{
  "norm": "groupnorm",
  "hidden_act": "relu",
  "weight_standardization": false,
  "upsampling": "pixel_shuffle",
  "beta2": 0.95,
  "batch_size": 256
}
Rows from block 3, named by matrix and row number. Rows with one number belong to one channel. Each number is 128 + 24 x the weight over its row's rms, rounded and kept within 0 to 255. All counts start at 0. Numbers have three digits each. After the name is the row's rms in percent of the matrix's.
# convs0: first 3x3 conv (model.enc.1.0.convs.0.weight, 128x128x3x3), inputs 112-127, a 3x3 kernel for each
# convs1: second 3x3 conv (model.enc.1.0.convs.1.weight, 128x128x3x3, transposed), outputs 112-127, a 3x3 kernel for each
convs0.66 097:128107128128136111116128136141128128128146163128128120128136109127131148126128117128098128128113145110113135144141122151136150124128146128128101105071128097078162119128128140128115153128128131144123128116098101128112148128149122118128151165157128095147098103119084107153102080109114108128128128128126107128136149128128092116086128128091128075080143056128085117134115118113095113174128103063035128084073128152128094153128128128128114
convs1.66 111:128128141146171128165128128128099110128128113118126086074095051072079118067128128130149128121149133152172133128128103102096126128127158116111105145118139128128086128136149126157115128120128161134103128112128118128077104128128114128125128128039128099130105054128128080141130150141128128128144128128128128171119140136119147149128128128129140126135128209135163108150171104139111128128145119112128128127128127128128128128128120128141153
convs0.67 107:136128146128146148120147128128128128125128128097108073128128128107149141136113114125118135147133114128137128128138132128128168095110130155110128108093128128128128106112128128150089167156150128101116098119091120138141128135117099128128150128110129128128110124128133114117120093131128104107115133096126120128128103128170128165127180143128128178163128128138144160128147128128145128057002009029000000045037000128147129109123145122113128
convs1.67 115:111128128128150136093105128142146128157148128128128128108099129092092128091065057164128160163133128122134128128127118146128150193194128122128128128128128149165154128137128080096130084071107160112146123111147115129099120094128091128103105138128077098128118128128094101098128091109128128149107128128124143101121090128100104128126111128144063090128114128097141154109128121120128128128187165140170169148174128153112128133106128117128113
convs0.68 111:128128128128132119126100136094128065128128128129128066141128136125169147136113128128166128128182157130128134099114139128099128147130129118082128116096128128128148151121157144101128103147139092157139128119124111128128128147167128128125141148128156115130128092134084134139128128141128128156128128143140113148119128131128128124149128097131123148081145078137080135120128073094128171128128128172092165128154161118128128128146134128130114
convs1.68 116:121087086184113128128146113160164128128164128128168129128145148128160126149128150100128128096105128128128128128089128128084146128128133143112116128128120128128128128151116128052128128128128144129128128128158128153128135124128128128136122152103123110128128125130162090100141110121128144154128104128142132127128201093144128128128090117051128128141136128128160118068198141157161128128128128120097027128091128128128126064153096089128095
convs0.69 095:128128117128100120128172160143128128150128128116084067113142098128099134128099134128112104106105099134139143128128150143128112153162149128128117108058141128131170141128140124095121128071128128162141110152133128128091132144128128163118128146141128110117176118160128140176102124106128182128143116147096099099133128128128128090106112099195166123192128075152140128174155107104164128066074046128128128050059105139145125120140128149107147
convs1.69 082:154118128192128139156128063164157158129128173128174182128141102081100102115140128128094108141128066100128096107096128107139128119134088086128128078135113127124102150137128115128180128143194116164128128147151128128128139111128152158128148133128092136156095134128130128128128128128095115128153150146141149128106128164120128128077075128096128089090075128078124097050138128140102132128168151128143144140128136128128152128128119155120164
convs0.70 098:159128121171128099123160128143128128128080163128107131128114129181073140139128122117146147120080120125135128155120128144083128137117116128128093103128102074101081164095148164145126128172128108147111103177110067143125128113139107111154147072117114111128144109128128108128115167142081157174158065155117088093128107128128089128106095128111086173122108175148148143089159128128169155104135180085157194047086128168100164156128107155143088
convs1.70 128:112124104128128115128111148128160158128137128165147138128128128092073128128087111145151128128128117136128128148130128138147120128152128110128129124115131113148128137124094128126130118092118129105146128128084085113105128128128144133137128152128118128128115088128128082128128128115124128101112105104119129158123128164142124148092119117077094094086128128145154128164151128128128141128142096128159128128128138115119128124132149147158135
convs0.71 100:112100128155188119097128078126127133088128120128128133140128124109161120128117143178147152137101135128103085150131146115143108105097133098128137128128084153163146114128117113171167128163169128087102128091091163128205127138143126118090118160114103128099142191128131155128147165117128122150128100130123128114132157128128185128128089128118085079128161133128128135106116128148173143173126110128103128170116128128163156147128091083084091
convs1.71 142:128128128089169144081086116128123128162135151151139154110114146136128128128141158128161160174161169161128147128128138147140154104125128141128128112128128128122114111128128085111111128127146129118130128128128135108139124085128137128135128134128176128178156175184173145128128128144128128145128112128119112102094108071096081128166133128128128169128188128128128128113154121128118128116153128086099076057075077128128128128128134131114103
convs0.72 127:111128128128146128141140144128109108098128154128128151102106140128144139105144100130128089110150092098079071128128146146182158147157121128135101128160151128132142128137121128165128128143154128128128142148145128165143116122118103105128128153127128096103084128128116098116128130141146160129125128086132108128128150091077071071107124108118043058128128168105128157134147128153134128129128149182168187174174179107127146095128148123090128
convs1.72 137:099080128110125086113128128115090136093128092102128116106110128124128128103123131093085089093097065065128128146132128135127103128096138128132146183140138091128128152128122150123119128155128115111108126128116128126108128150128120100128157128118131128128115128128086114096128128099118166149085099127107110128128097115134088130178199128125183128128162128145142128168144128128129128091088103128088092124137116106102109089156111105148106
convs0.73 109:145129102140128128128084164091156128128165131111128131110140141128133133128116135096128128111128091105111133128117154153162128149144147128128128162181128128141128096121128091094072078128128116060086105057098128128095144117131128128128135166128151145128128149131114122124128123128144141128139141131128128128127125128128128153128128144166128163128181156128119128128100111128100091128178124128128134097128128148166116122128149118170140
convs1.73 091:128135128109124152141164171095145128108118128149107099128089126077113156069128108128129107128128111122128082128128064125128096148141088128152128128128130128128161120118128128213146163128120117129146119124161128102128075128080098128105150147131103135128128089107128128069128128143163128146151105113162128128187142128128121154097091099148148116128128173128106133128128128126047113144181128128168125128117174128171153128137141141128147
convs0.74 114:098128080115128118128128128102119112128128128142170096099134167160146128128128135151105128128127139128159128128128128113128103160129120179128128132150150091079122122115106132154090128144145128157128128188119128163128090128113128128153128128118128086128155128142128136141123128114128114128096128106128128148097126124079044132128171132162216128133165128145128124156128160155128128134154090153156124128155128108122136128137089114128082
convs1.74 080:128128128128130047115128128117128128129182153162152128118123111138128100118082128088128138128128138124111122095128130128161128152145131108071170090114112128084076162128153092199102123097136150089128145159136125138133138133126108083128147110145102128108128140128128066125142200147157128128109128128128162156128111145112073114111105101080128091059128074113144132143132092161126153128128130110128128142166137128133125136081125126128092
convs0.75 101:128128128092101101128128099128128106128128101177128128128137128141109134128104100128088104128182097153076105147128120128128146139151155145143160128128120144128172159111100107107128105068116128177128128159136128131128140143128128145162124100136128128099142098101124112128128128090109151105108128106128128128128165141133128112128113128121155093128198053136128131104128156167109128119123128128128128128095128119139056109146090110128100
convs1.75 101:123115160128128128117155119141128162142128128099128128146128147113079150110128128128128074128179069128128128105128125128103128106128105122082128145069167128128128128128169128094128128090119128125096128128128128112086163128133162118160140172128094096117141128107128126123121128145078212138093117129121101157144120096137128100128097128114128128142141148114152163128128128128130103145123160156166172155160120115128130128116132128128147
convs0.76 094:125095145141136131114128128105098126096083121111132114128080128094132128128128131129123118074126113088093089150119128100096087117118128088137136128159120128174128128150128128128165128128097117136128145133156125152122128111123119085109126119094097086095102108102128102123114160128114108119112115136128118111145104080128128146096112092128150128095128067142127128096128123104128144128127133159148145128114128128120128160147115123128109
convs1.76 089:087112155128128148135128128109142128121102163111166174128128138128162154125117128128156143164128128129161119128140106138128128128152149128128106172128147128135159128128144136144128092105169143140098137146120109128106105128110118128137126110128145158161128160144128167155139155126145146103138146115135159169128128128128184128128128128128101138123172128123088128142110100104124116094083134104137128128107111128153109141139128144151142
convs0.77 106:153128128128128128106122128170148140128128104136128128108118128158113110085117135170181128128128128112143129116122105111128128128128128128128076128128162055099128128157166128103118128144087128160084128149128128093092172117128128119122114128128179142128128104128128159128094140114097128128128154111122120155111128090128112115102080171128140152128103128128128139128095154089128111171128128141134128128128128128128128128128121104108128
convs1.77 085:128128120153185108179110162119102188128173128149095131083102128128128128128105105148108130085166116093128109102119088128128128152144066109128150126128128128094086128128112078106128147153128148128103103128119103097139128119138151143090109102158086035128054128130128140149150126071122128135123135128128105109114121152144128096151151147091128096131128173128128128169177110121153089096160129128111179135128167154145128183128128169163104
convs0.78 103:148159112166190147146146125135128153151181128141097128128132102128128093128107094123128123147174164125130128128128114148138128075128128128128111158153128155125128133128151108105112104128120117134132133166168117163109131134144128128128133136148136132131128128082112128131102105113093193128112136143133128165149128103106128109102090128081128128128128128128134128128156119153152122123131167128137186084084128146173130160128151118163105
convs1.78 098:128128129128120109128108151099099137090128112107128128128161151160197137123108128128128095128156104081126108128143128113128128128164116151128174121121162156128128128128128129084190128145128127158129123128128148168120147161156130096155128125131116140148128146101128169128128110128146158113126160110128128157165099128128086156186128177080128097132149128128128128123062128130128128105128128069117093084107104128128142167128128128174109
convs0.79 093:125128136128127152149111134103100128129105134128067117137128155116115128121118128132120128128154156141128114106154100159153154128123121159128128154128128128137128128135137128141128128122128128128089128128128128153128143130103128128082090128110113128141128094147137129140129079128156122128141147129143128122096128115114083128184180170195152128093113181128148143119124128119128174181128189128253128128235187112132109128147159128143119
convs1.79 101:128128099140144114084132128104128146128159129128128142126128144128128128128103128084115095128118100115105097112107126089106128111138107174182128165155128157184175128114128164101107128093128095128097144145128128134128128092159124161149128157159128128078099094084091084093109128111149112143130128114154122139154114128132124128119133146120112156128128106128146130128102137103128103098128061069128056060071069115128116098102115128107124
convs0.80 106:164103114128110143128140119128128116156156147128156128156128139120129113144127139128144150146109128122137115125130136146144128117085122080128125135161082145128128128128138113055128128172160132053128086128142128157161101152128128164142128090097150160128128000099093131171128128128128104128147128104146135128128087128122122128115113140103069128113079128151089145133143125128130093060071137128119128146152189155157116138098131128113138
convs1.80 110:133128128137106128128104178121128116075087110098098128128128103108128139128097143143159169163177173183164141155133128135111152169167173104095089116120111128128128128119133114082128154128128128159164163128098160133128101114111103095101128115119079105102073128150121102128158123113128111112122128128106128068100099128085128128134144128128128164124172128150137128113128095148128128110128128128152128128104156147128128128103104128128103
convs0.81 097:128161142093128118125128146128152131128141141115167113100083133112139154153128128100075095095128165113150128106128122142130171128128128101128114159128128128087153147128128118131121125153093128181128145161128160128099146128114149067105118106152128128146104146159134154128102087135133135125128105129121145096149128128128074136128159117151187105128173169138145128137109106128128082128203128128145106165163076121112117074100163132168150
convs1.81 082:096166128140128128181148128131076139075108148092131128080128128110128099122126085183190132203128128192128100151128128103152124146151128165051120143162173150107114128115141128148128128175128104117104128128128128161128128086128117078172108155167119132128140164151138128168149117156128114128140105128147083081109092099122128152128153128145116128112128128187128133164128133128132101159150133128132115098128128128116091127075128112176132
convs0.82 111:122121144103195151137110099128128117128128094135104128128140128128128143128124097128128128143097139150151090128123128125120117112166139122140136128128128152103170130128128128094149117151098128143128125094127156128095136134137153152073128080141114104128128075169128166089107128108128130148141128161145123123143131128128164157113135157128115156128156188171155136128128118137128139154151159119080128163158196138128128125081128125156120
convs1.82 079:088128144122128159128119128122146122128128128151164154128169162158179178155146128154128128116077143128122155165108121128128106114128143160077128111175128128106108128189128128128147142094151107098156128185155140128128128128113107174155128128105171113120145145153163128091132102101113160170128098090128117148128121145136128128160159150123110144128125128126107128101098149159128128160116117128128138128149121128117141128103158161159142
convs0.83 110:115151128062086124152128136128150128086050096123075090096109150094098141145082103128128165109118166128154163110128148113104154128128127162128118169072128128065128116184173096062140148098082141128148152160144141135146138099108114128128128142114128128153086070116119156148128112143121095125126097107105152136128149153097091128129161136169224128147185128128115120137104152128133128097140126132192174128159145129099125080127088101128110
convs1.83 113:129091121128128120128128110101118128109128154112112128103106111126050095128091128186128123166128157152128128128149103178116119202128170128128101128083101129131174111128106115112128160136121133107089139133131128131104101101128117128172128180137135128126128097097128128111128128113168111113120090118133115155110169187128131128149143172128078129114128165117128093135107128128128149105128128130128137117109106123136128154096154128128128
convs0.84 090:161150124158118128128147161103117152122128128122098128165100117128115105120128128122097128167128095128174162147116144128123105128122126093128128079109072069081079128128135128161128178126128128143152126146128128105117117141121126088135128160110107109103096103128131128145109093138105060097108120128128126111089152128128128105128114160090137137095082206119130128143128138098103128109148129165162140128128128128121112167119128128157164
convs1.84 109:103128087128153076128128118112144171128141128142145128128128112128108128128093099178162128166174173128141165132129184128131147128132128080146128128141128105128128128128112088128103128128128128128128128143128092128078132147128128128143134131108162128128106128128113100128129117108107096140128128135128123137128128137128128162146125128149128145148128128128120113107128128128128128113103063140144128112124076131131119128128149079082092
convs0.85 092:171209189217128128128120128128147147083147143141172097110102128128128128128143128128128146176129128151128128128158106131143128128128122156136128128108128120159173113128131115141108103128175079105128138128149141104132128128128090132128144128091134207128145189127128128138138130100124128108139149140140105104114135110157128128128139092141112127128142162119117128128109152128118128143163132177132171196158175128124128117146111128128130
convs1.85 088:128175167174128128109158135128111139148148128128107080110148162149128156158125152139118113101071092178114082128075104086115122093058095128114135150154135157085116153161134131195128128128116166115130136167137115134101163148128089111128114146108128188129110159128128152128136086117118169109098128094128128112128128128135128124150128163134107128140156146122128115164077163128128117128162162146166173128162128128118105119128104128141146
convs0.86 122:128062118140175128117128133153128128128119128128148110126128156128155122127128149128128154114128128128116125163123124155119128148162128061178090128093087150128128128128148128092128128123128087102098128159153160128128110163114128128128105128128140028128081128170116115128128128153128138128107127117142128128128117128128162124128148128104141134148170128128128123128127125128128141128128123128128144128193188128111114101136144128122105
convs1.86 076:113162128157152128128128128105150125110165145152128128144146121117090150145107140128164159146100128128090134128128128128119167113118128159082115128128219107155097169156137156128141087123128133118103116203154157135105128166147174128155128167128144131128128157152128176055112128128137098138095083085138181128123128169115167039128145131076039128103162121113113116160128129128148197128086128153155128106141128167122128150133128193159179
convs0.87 085:128112136128178107119128128148154153143101128138138128141169128088152149128196119108099111070133128158138110128154144128128128092128157122110108128104128128128125106082128128119148158159148138128110128128128122103110128087088128084128126119128128128101129146179129110141130094140109069128136141128145140135128139128110145128103139107128079128084198189120138145128082128135151128132128161133128128158128133146128102141111128128135105
convs1.87 091:083157128105128207128128142141101128099127128140115128088128128128128074110128102155105179188188128128139144153128184128138128128109164128128128144141168175128128158137138112203141086120132156145128149160164160086147116075128116099128128160146136090082128078128176120122147078110126134145128091145151128087101128128154128128184134128147172162160116101140128101128092095117128154120128101120101128128129128131125138128141093085128128
convs0.88 086:111145139128128153128137151165137142133153128110164150134120134140117128128126139125128141124149142119168136108144131103168142128140109128128155128128128112115092143120154127123100090060116140142145080128185090091129128161112128139091128127137121168161118128128128103102100132128128131168128128122128159136072126142128119134108100172152106128143141128158155174144177153128126133128085128049148128128101087128128128128128073128128128
convs1.88 104:080128120082128128128128128093114159103107128120128128165158145128094165096116140128128128134112134127121139130101112128087144108140097145144168128090133155104130156126160176128127129128163095052094128103113128059112152155151128128163114121126128128162157180140129128128128091128161034121120104128128120128128071092128128128098097128151116099131094128128121120144128132128128155124130128128124128168128072135098156128128165104128151
convs0.89 097:150161143121128124128128158097128126171159107197169135111159128128113149128106125123128146128114169089114128128118128128146128140148161128087128125128128114128154112146154100114139128128162148124098128144141128128128179128128140138141112164144170157128149128149136159128128110103128117128136128131108128095128138097128106138128155115128118128152128153080130112128072123086068128160157166128161157128128198151116142111123155105128176
convs1.89 100:184121128128125128128128170128082111129130142128128125089050076074128128088069074128138128162128118128128128128107128139128128148141121128140128132081066104128128128112128154145155097189128128128128159099129107136097128149128126128128128128167128121127128106071135164121128107128129128129128128111106122128121102128106128101128138128154148137143128121097128162110160128134114128114170142128143187128161128128103108071135162128131128
convs0.90 111:119099128128154124128171179080128128128128128128110128120128112128121139128153111128128148165172128128173152078128128128169140147152152173138128209162117128156143131128128136109099134128105128142128116128123133172175097073104141128136128128121150148128128156128121140108106154101109150160123132133128114112139134128101117125133128122142161152128128157129128124128128101100128128137128109128106130145141184141124128069128104128157128
convs1.90 081:136114128128107133128113108128112119185128128128176131069139167134128158118170123154159128086090128079128084117128169127103120127076119126128128128181129136177088167134083128170128160147179132164099104128094136128128143134128129106107144128112149128128128116088131152094113128105152132068083161115131135128150125128128118166128084116148128180128136096118099147118104126128100103106084064128067102067080162146128173159128118178128121
convs0.91 087:129128169090124149107108128150129097107144106120152128167120144128161149145150118094138151138161152119111132128128115146128115137141118101090139128128123128128067128135109134117114137087164161128165144070140133151157118128111128131116115141128114133128113135128124128113115105128128154132116170186096128156128106138142069099160098118128169197128213112144159148153128114128169119128127128128128128128128052144144146128162128105131147
convs1.91 099:128128135128108127096128128162128151108128128145128151128111128124128156128113132161128156146140128128128163105117118128165128144128128081128113103109131150152113141128104138141128132150170136177131128134126128145170176127173128188165128128128146142138128069128128072091110107111115084128118128128128128128128126128128128128076053060128150165102128090128122147079128154115124168143160155141117185118128128128129151128172134064128115
convs0.92 099:126128128136128148137146080128166128093162103128147109133143143135124128117100128128147147169139107119131129098181129128144122128148128198195164205212127090184129092132100118175128128128129122128108152128154155128173148153128092128142088180059113128095116150097145150128128119113128093101151065114128110089128112072128131077128134128076163128128137124120082128125022140128066128128109128136128111135128156128126141128170128128128111
convs1.92 109:128128128124093124128128141126082099128128128152136152066091089128128075128117128160142101128128128128144147128160128153176104130129131123116177101133190128164130128118094105163106128128101110066114096066111126128100112128128113113091142019123104146074132071066128081132128154152165134148126128126123128180145167128135128195132128102090128081130099106136128156081111155128128128128163119092128128125128165103102096111056127128112117
convs0.93 099:172167141128112128157175120128094087148150128134077146128128127118097128149125149142128086095118154116099099128128128128162157128143115128082118153168157149128128137128127119118128128128164128113128128169150098145128122128094163134111137119128128128128128087155114155165130108121085128128132128128048090128122153076128128113128061116128124128105136111103142097098139080128128128128104195171128142128128198155124128171058128128128128
convs1.93 090:154156162179103210175128162128128128127128128128129108096088088108161098132128138128150128160094164181186169103154128069128099148128116101128131102164137128165128131090128128111128133170125130129077101155055128107096158150139170103128142149061146092163128123168128128128122148135147126116131149152084102119115095121152128081100166084128158112157128133128128152128128088128177128142161128201135123125144170128128128184063128145183128
convs0.94 105:128166139128128128109151135128118128122154128134138127135164128154146147128152144128165194137152128140172150111100077091078090103127126155128128128128128128153128147128138128124131163157105111097081138128112137139128113139128130147145129095147128147145150102141128140137134128145128162150143137137164128131128128089128128128099122145144137105077128128114128128133167112114141128040040128072128128128075128140128101145128115141128102
convs1.94 082:128134128095128128109167137128128133137187130128147128141128100128067158113132128128128144173129114121097128128081090128118078128107089100087092120100132128145120128149128128159128128128107128166142122128141167147128101161164093090128128134114129115124072078128128128104122128101141098152128128128128128114110115128128114134128225175141132110089128128143076128149151082128128128125124127102125147135114094124130128128106110119149129
convs0.95 079:129115142139128132128123114095097128128136110073150095106159128103149128143128133130153114147112153086159128128135116128168110091116148113128128128128128128123117128147102091098125123128087128155162128146128149128121168165128167128129157116093111174156157128128128128154147128128128152163155128128137131163115077128128128140161150133201206224128207128128158128139124116128131128091091104071128128128037141128087128111141128114098095
convs1.95 099:158099133127141072128128090156128130182169128128122128105105128084111102128128116128128128128116139083111171154079053112079039146128083128185128128128101128136148128135146160163112181128128113128137137111120112120128101128128128128134152128128117128116128140128143096137135139128121074089128128091128120113139136106125097130150132151128128165154128137128108148128128128128108128128128142128099128107128140112128138128103128167140158
convs0.96 088:118108111128128128128154115115113136120105110128128087128116140107143128146113138117128104160128167128139147186128117128128144162128123140128128127128128111097141101115093117128128125122120128128147124128152093128152103128139136114100084128128128084128128123109128134112078136121135128143139141128093106130128138103128097110167128140188105128128079141152153128128156128128166128159128128084128128114172128128095115159132160161142128
convs1.96 080:114091100165118128124128113112104122162088128112089092184128128128131181128195200128111097101112128070145128094136157128088120097139113149111119151087113150069128125107150143128117128128141052073090115082110091125138149128137139128128151121090128128167157180128177201128128138128152128171109167181146128142164128128128128139140092113112128136150134128128128128093128128086128095167158157128187120124128162124066138128128128125128128
convs0.97 101:118110137128117131128128128098148119114155112128143128110128133118128151128126143119164111128167146133128128128174128136151156116146128144153128130134128128152128121109096128072085140076146128145103157107086124127147123128116128128128128153150115134128128090128111144130117128143150158070117115128169128128128083129145148155128128089119171128156128224128132097141128105121101128178105136128098142128153169099113129112109143128152128
convs1.97 098:120120128128113094142108094128128128114111128137135133091128137128133139105108106130128156128167162136145115128125128128087135084136112128128115161127128128148130128100139144128127112128128095128092107106097142128108058103081132133111128106128093134137161128144129128128139128171139168148128142084082103042128128128128128076128089128099128128128132081146128145128174132128128103162160128157128127151115128128128068090130128086102095
convs0.98 097:139136127158120109128117152157128128128151128141128128150128137161152149108128114128131128157131128170128140150128128150134128122128128123128080110128128092128071171160128174166065166132105128148128128107100131125105128128135175128128141128128157136147181150061138128116121119128128089099134139123128074128113128122128128151128128128154129141118145145128099114114081120114101129128153128108166128128128135167128125154118128128111128
convs1.98 093:128131128134125128128080128128133150111128128152115128098108163128128128099128035128132099128183128128128128156128159128137128092158113117108126130110128128162136128128128109148128127128116108123116158145110144128128123151160142132128109083148104109128079093128158131128126128128091144139108135110141128128128175153146128128099096096128104147109077101128128166117128128133128128108129111128118097099109089128108161128130093109100128
convs0.99 093:172165128116050100096100090128070128128094070128128128153155143119128132108139127128169157157128125122096125112128135128120123127141128074128116113142097128145115137148114128092128093080078099128126111088109130128118126124128128195095128131128111166128144100114128128128138153120134128158142170141107097142128128128116131128128104107114097085128128064144128139128181146128172134161128100134128151100128161128158128128106106087066128
convs1.99 086:106128101076128091144128128154130138100123119088109095163187109156143139128138108116128110106128109127157144128143128131128129163171160123128109093135088107116128075051128128075130144128133128128140128128096121137141077139128128128109136128128133159128128143128114083128135128150128139128157123128144118154131147129128090128141144125171128131128128104096154128079130105128102096101084099112148128128159128124128128173142132158105088
convs0.100 120:153138118128139154121093108135106128123135114093152134156113134128128133117132097106112116112135114128128145102101114128149117121146144097128081127108126109131128159167142128173181119032128137147116089098128116120097096103149158110079161169148169150128122166178097107122105079110128135128143167155124128121132128151115128135120093115152159126104117113084128141128054116146161117128128144093038136108128064151126128122118116101112133
convs1.100 108:128119120110127158128151166128128128139163099128132104123108131128128128090093088160128155128121153157128152167171178163156128123128168128128105166151128147128108119128076107110118128143117170144162165128128149149167169128128128156128154166185139128158116128134113101128128117093122098084105097092128151128128104103128114128128133128128163128133160128128110121153128126152139128141155173128128128125156134114128136133128128131128111
convs0.101 100:123135083138132124128104128172128166198169195128128172133144110094168122128128138128128075137136104128128077128128128090089054128076076095143076128154128107128084151130128128107142128103139128128136109111137128096089128152148128124116141138143129128154150161135117148112115144148147164124128151109128138128100128128124100085128201128199128174128128197129139128128128139128128134128128159199145186196154148155128153128155128128128110
convs1.101 172:128126146128144144128128128107104109143102128141128128092116095107114097116128106135128147145169138151152137143154128128119149128095128124138128110128158154154128128132112119143121128128128136138147116113125128128128128109128128128119128145150156128146128167161128128128130153150128153128128128128113093085128105081128087128135128139128168151140167117139157140128142119158138145128128133202128128128135157128145128128159156137128128
convs0.102 098:113128105128101128140116128128092105128120149144121128128124124122170143132113115128128137130128150095106116177160120133162128123147143128149128090128182128128132128092087122082070110083128077114111105122108096128112096102128110128128128128081112128128098141106112133128128163144171147128128128128135109128128091130138128119181128128128128128141217201128136111124115144115128128199128128128128128202185197157128096125155128128150098
convs1.102 103:176176144126128128139118114128128128128128128122080128128128161164153149128128145094082104128125127128128093128109128162136128128125114133134128115115142156128165138143118133110118128140128111144095112108134120128128132157143108157189165128128147169173128128146146128153142137140101128139128153141128161162164151128152177128128180138204128128128151128128101128117128128162115128128155128128128128127114126128128128152186141107128128
convs0.103 086:128128145078103128141107092139157128125128128156116128097156145128108136109139120115108157111153198114131128144128128124136158104105156105128128133066128092084117128149128085128148123128128143128126132136077147100128133145153146074134168085150099128130128154179098173150128160125128180158121154179096094128128117128090090128142181128100177128128226128128128087142140106135139102128067206127128128122099203108113142087070124128102142
convs1.103 101:142110132128134058162111128102060084128045128098082086088128128063140154099087128145128136128099088160151134128127128136128093128123107118144128078118178144078137128080073104053075100128101077120142062089132096122126104090139111060093128128098112124128082139155128128147128135167150136154128137165128128128098136097128135128128128143128125116128149151147141128139171134108128161128097119176128136128110128090139132079091098128109128
convs0.104 101:149128126128190141116128128109094040128058112128064128144130128114128128111135162127163138133190128146154151128128128121114094128102107092128094128128128083128091128128154156128189159163172128118118083128128145128140131126128128115128128105128109128136139185128128128091144139126151128128128128143141128128128128129128192128128131128144128100128101053121094128094100128124151160180147161121128128145128143136144134161128128128128087
convs1.104 095:106109165176128128121128111157128165128133157165128128078122146172188124128124146108118128075128174134128195128128128128147159085128128126124128094095128137080128099103128128100099087067105128123128128128128136120088076128138128118128128166152125088083135162128139113112159123128154149157128117115088160085143147097128129092128128166162128148128143078083109128119168128123142160128128154102094083148110150081128128121128128160128033
convs0.105 096:128107144105128110116095140084089073128085104061078128146128141137152108157128128177157163128176128128128147106115117146153128128128128128083082128128070073128070127128114153128128105099128128128120111130163115110099128127149147128128119158127117115150120113104101128104128158120110115161104128154128128138151144094128128128116128128128128128069128056128128100112127128108102137114116128128165128128141128106128158142128111168142101
convs1.105 082:128110128128022128165124128128128156128117126127133128144118128128128160157128128147151120128128102128090128108128126128165127128146128109140129098089128091128177090128115128100128085109110097147097123109124164148162128149128102128128110128091107160153128096066113138128140140122128173128113128128151146125128128128128187140128101104128186093137103105128143116078141130110128128156105128139094112116128107082084149088099128097099121
convs0.106 103:115095128098155123128116128088114099097111128101128092134116105097148129093143113090145117124154172128128118112144134107119115115155114132099114137056128070086137108110140075107134139127154106109128132128128128128128108114166116127158099097142136106122115128171116153152148147164172123140121118098130135147082101135086103128160163099157128176194188128128124128128128107128128116128107128128128128135128128117123132140147126130121114
convs1.106 094:128128128140161128116128146119074114100096128128130128128103128122128083128109112084100084128128160128134159156155128128105119128123128114090103132083034128072068128135158090120145111147128128147181105117128106104147122153108120086128166149117128128152152166156128138132170136156128134145116149108141103123128128128120096077113128122128061088074120108128128127127128128146139128105080097120103145150118107134115128160100093148115095
convs0.107 088:119128102128063111128128145169128128128105144114148111128128140159128129100135128128151169120128128146128154126106109149120128145137128128106111137153128128128129128099130128140128139088128128164093149137128103128077120138112131117128141122129114089133134092128101128086114154147131170119163128138138131159128070104128128101130115140095128053107128128147140107152094138122128104154084128139130146124147150124094136108128147128128137
convs1.107 125:143145128128120086128117108134104138119128105118100145136112128152128118128152128146165153157128127153165166128128114143108128102128128160128128128109128128128119160153128165112156160104093096089078111093128099109128092128099145128106141106128106129169119112165171164128146150128128128119139142150116085081128105128128128090153128133124099128128135111096128148128144128127146126100082128128128128107128081067119105125128098091141101
convs0.108 097:095128113128128140116132128115100111128131128084139112128078128128101133128118128163166084127170128128124116128097128148143107171128128137128128128128128114167128160128128111128128128092128123120135128128123171112128126128158146122179114128126128131148128154132164128128128122108128161094114176115128138161128147148128128178128162128128114080128091170128128129125100128128140144128128094119097057139061095128111128128162163121128104
convs1.108 091:128128128155128083128153128119148128128085103128143047128145116128128128128142170128128071101128081101128128103070152111097128128128128102117127110077122172082132143152179128159162119104147134140128140128152131128128107115128136072164091096128128128068147143128166095116128107129145143128128128138128080111120160128128112095147128097128128138108073128128063082128055093128163128115128128154128124121166123128085132128143128143107082
convs0.109 110:128149130110128128088112128128066051040124051054075006130148128132128097123113128128128103153128157096114128128128149178128141128109165128128128145158128128128128114129128128163128134119128112128128139128128104147163128128128112103128138128128127089126128135126128116128128138153159167160113127116128128094128122108102125087121112122105128128107087105124122128132143128128128128205175160204158128174128198128128128153128154117112101
convs1.109 091:128160142128106113155166118128136153128165141128128141147141135168160106135165128128128128128114145128115151137123128128158128128178107150135156128161170128128159128100088190162141135151107105142091128128121112100126128128121128128158149111119103128105128145169158155107128140128130128116160151094127141128122162127141155145128127177128171128173156123161156128164128076144109133127094128111088122128102119131148128160189151128124128
convs0.110 093:125129096129141085128128119112150128113117101094128077124128109137104116114128111159128181090117128155128152095128131095116130112096123128128178128153150128158128136157119133146094139128093128116171164108128130114128130108131113116152150128144128130114096136106128107107116144113136128153141092097163136107128128128121128128082101101092157119100115140128159123128149093121091133128128128093128157148128187116128142095111100145128128
convs1.110 083:169122128128109128141130128088087073064080128098128131173128173123168128163161170136139128143142136128128076098128082128138103146157127107149128126128089128128115146156105079128151154150128073086128114107128092091067101086098098091087108090093128170104128157115137157128128127128183128128181128128119092140105153172147153106119102097128145164128146120136077094139114128145153099154134128128123128117166128150128092155146128144102135
convs0.111 097:067146138128138128105152083128099103141178124105098101101128115094177128129102108128136112152128111128146128089128114128128128101168128128170128128192128173128128128108099128130128128128148102128144115046149136117135128135125128139136128128128128128128128128115098092108121106121128176110141159152128142091130157128105128095138129128128128135137121128128159128126128121128128128130177158180084128149106179118128128128162078129120110
convs1.111 084:128111086072148128135142165134124128132128128128080070117149128098186177148145128128128113051079072086128128128154146128128116128128147092149128120115128159142136120127128139128159128157094128115080098053106128128145173128159124102128128128132145176097128128142128151174136128100127143133128101154111115128128149172129164128082128096128193128085130115104095156173090128090138128160139128128055128172146128128122086076163092128128086
convs0.112 113:128128115123128140128125123128111100120077066128023054128112128143128128150148147128174145128153136154127152128103099128071128094095114089154079128137128113128128139126128128072131118108128128152151152128167149169142120151128125128134104128132103079102128046128112118140111128093128128088128102091128128128128128128128165121126128161141153153128152128145128128128163128147159110128178128159128161098128128121141139126137138118128128
convs1.112 098:137163138128166161172128171154159128128183128140141128077103128088092134128102130119116127171128128119128157128105162118128092145149128096128129100113137108128145152177160135128150128116128128140146124135137128128104128128144110104128104128128105158129114128146131139113128128083107075128127123128113101142095128085081081101128096068091070092091138134163128103155128158171121163103119104100128128128128086132128134128128141125149128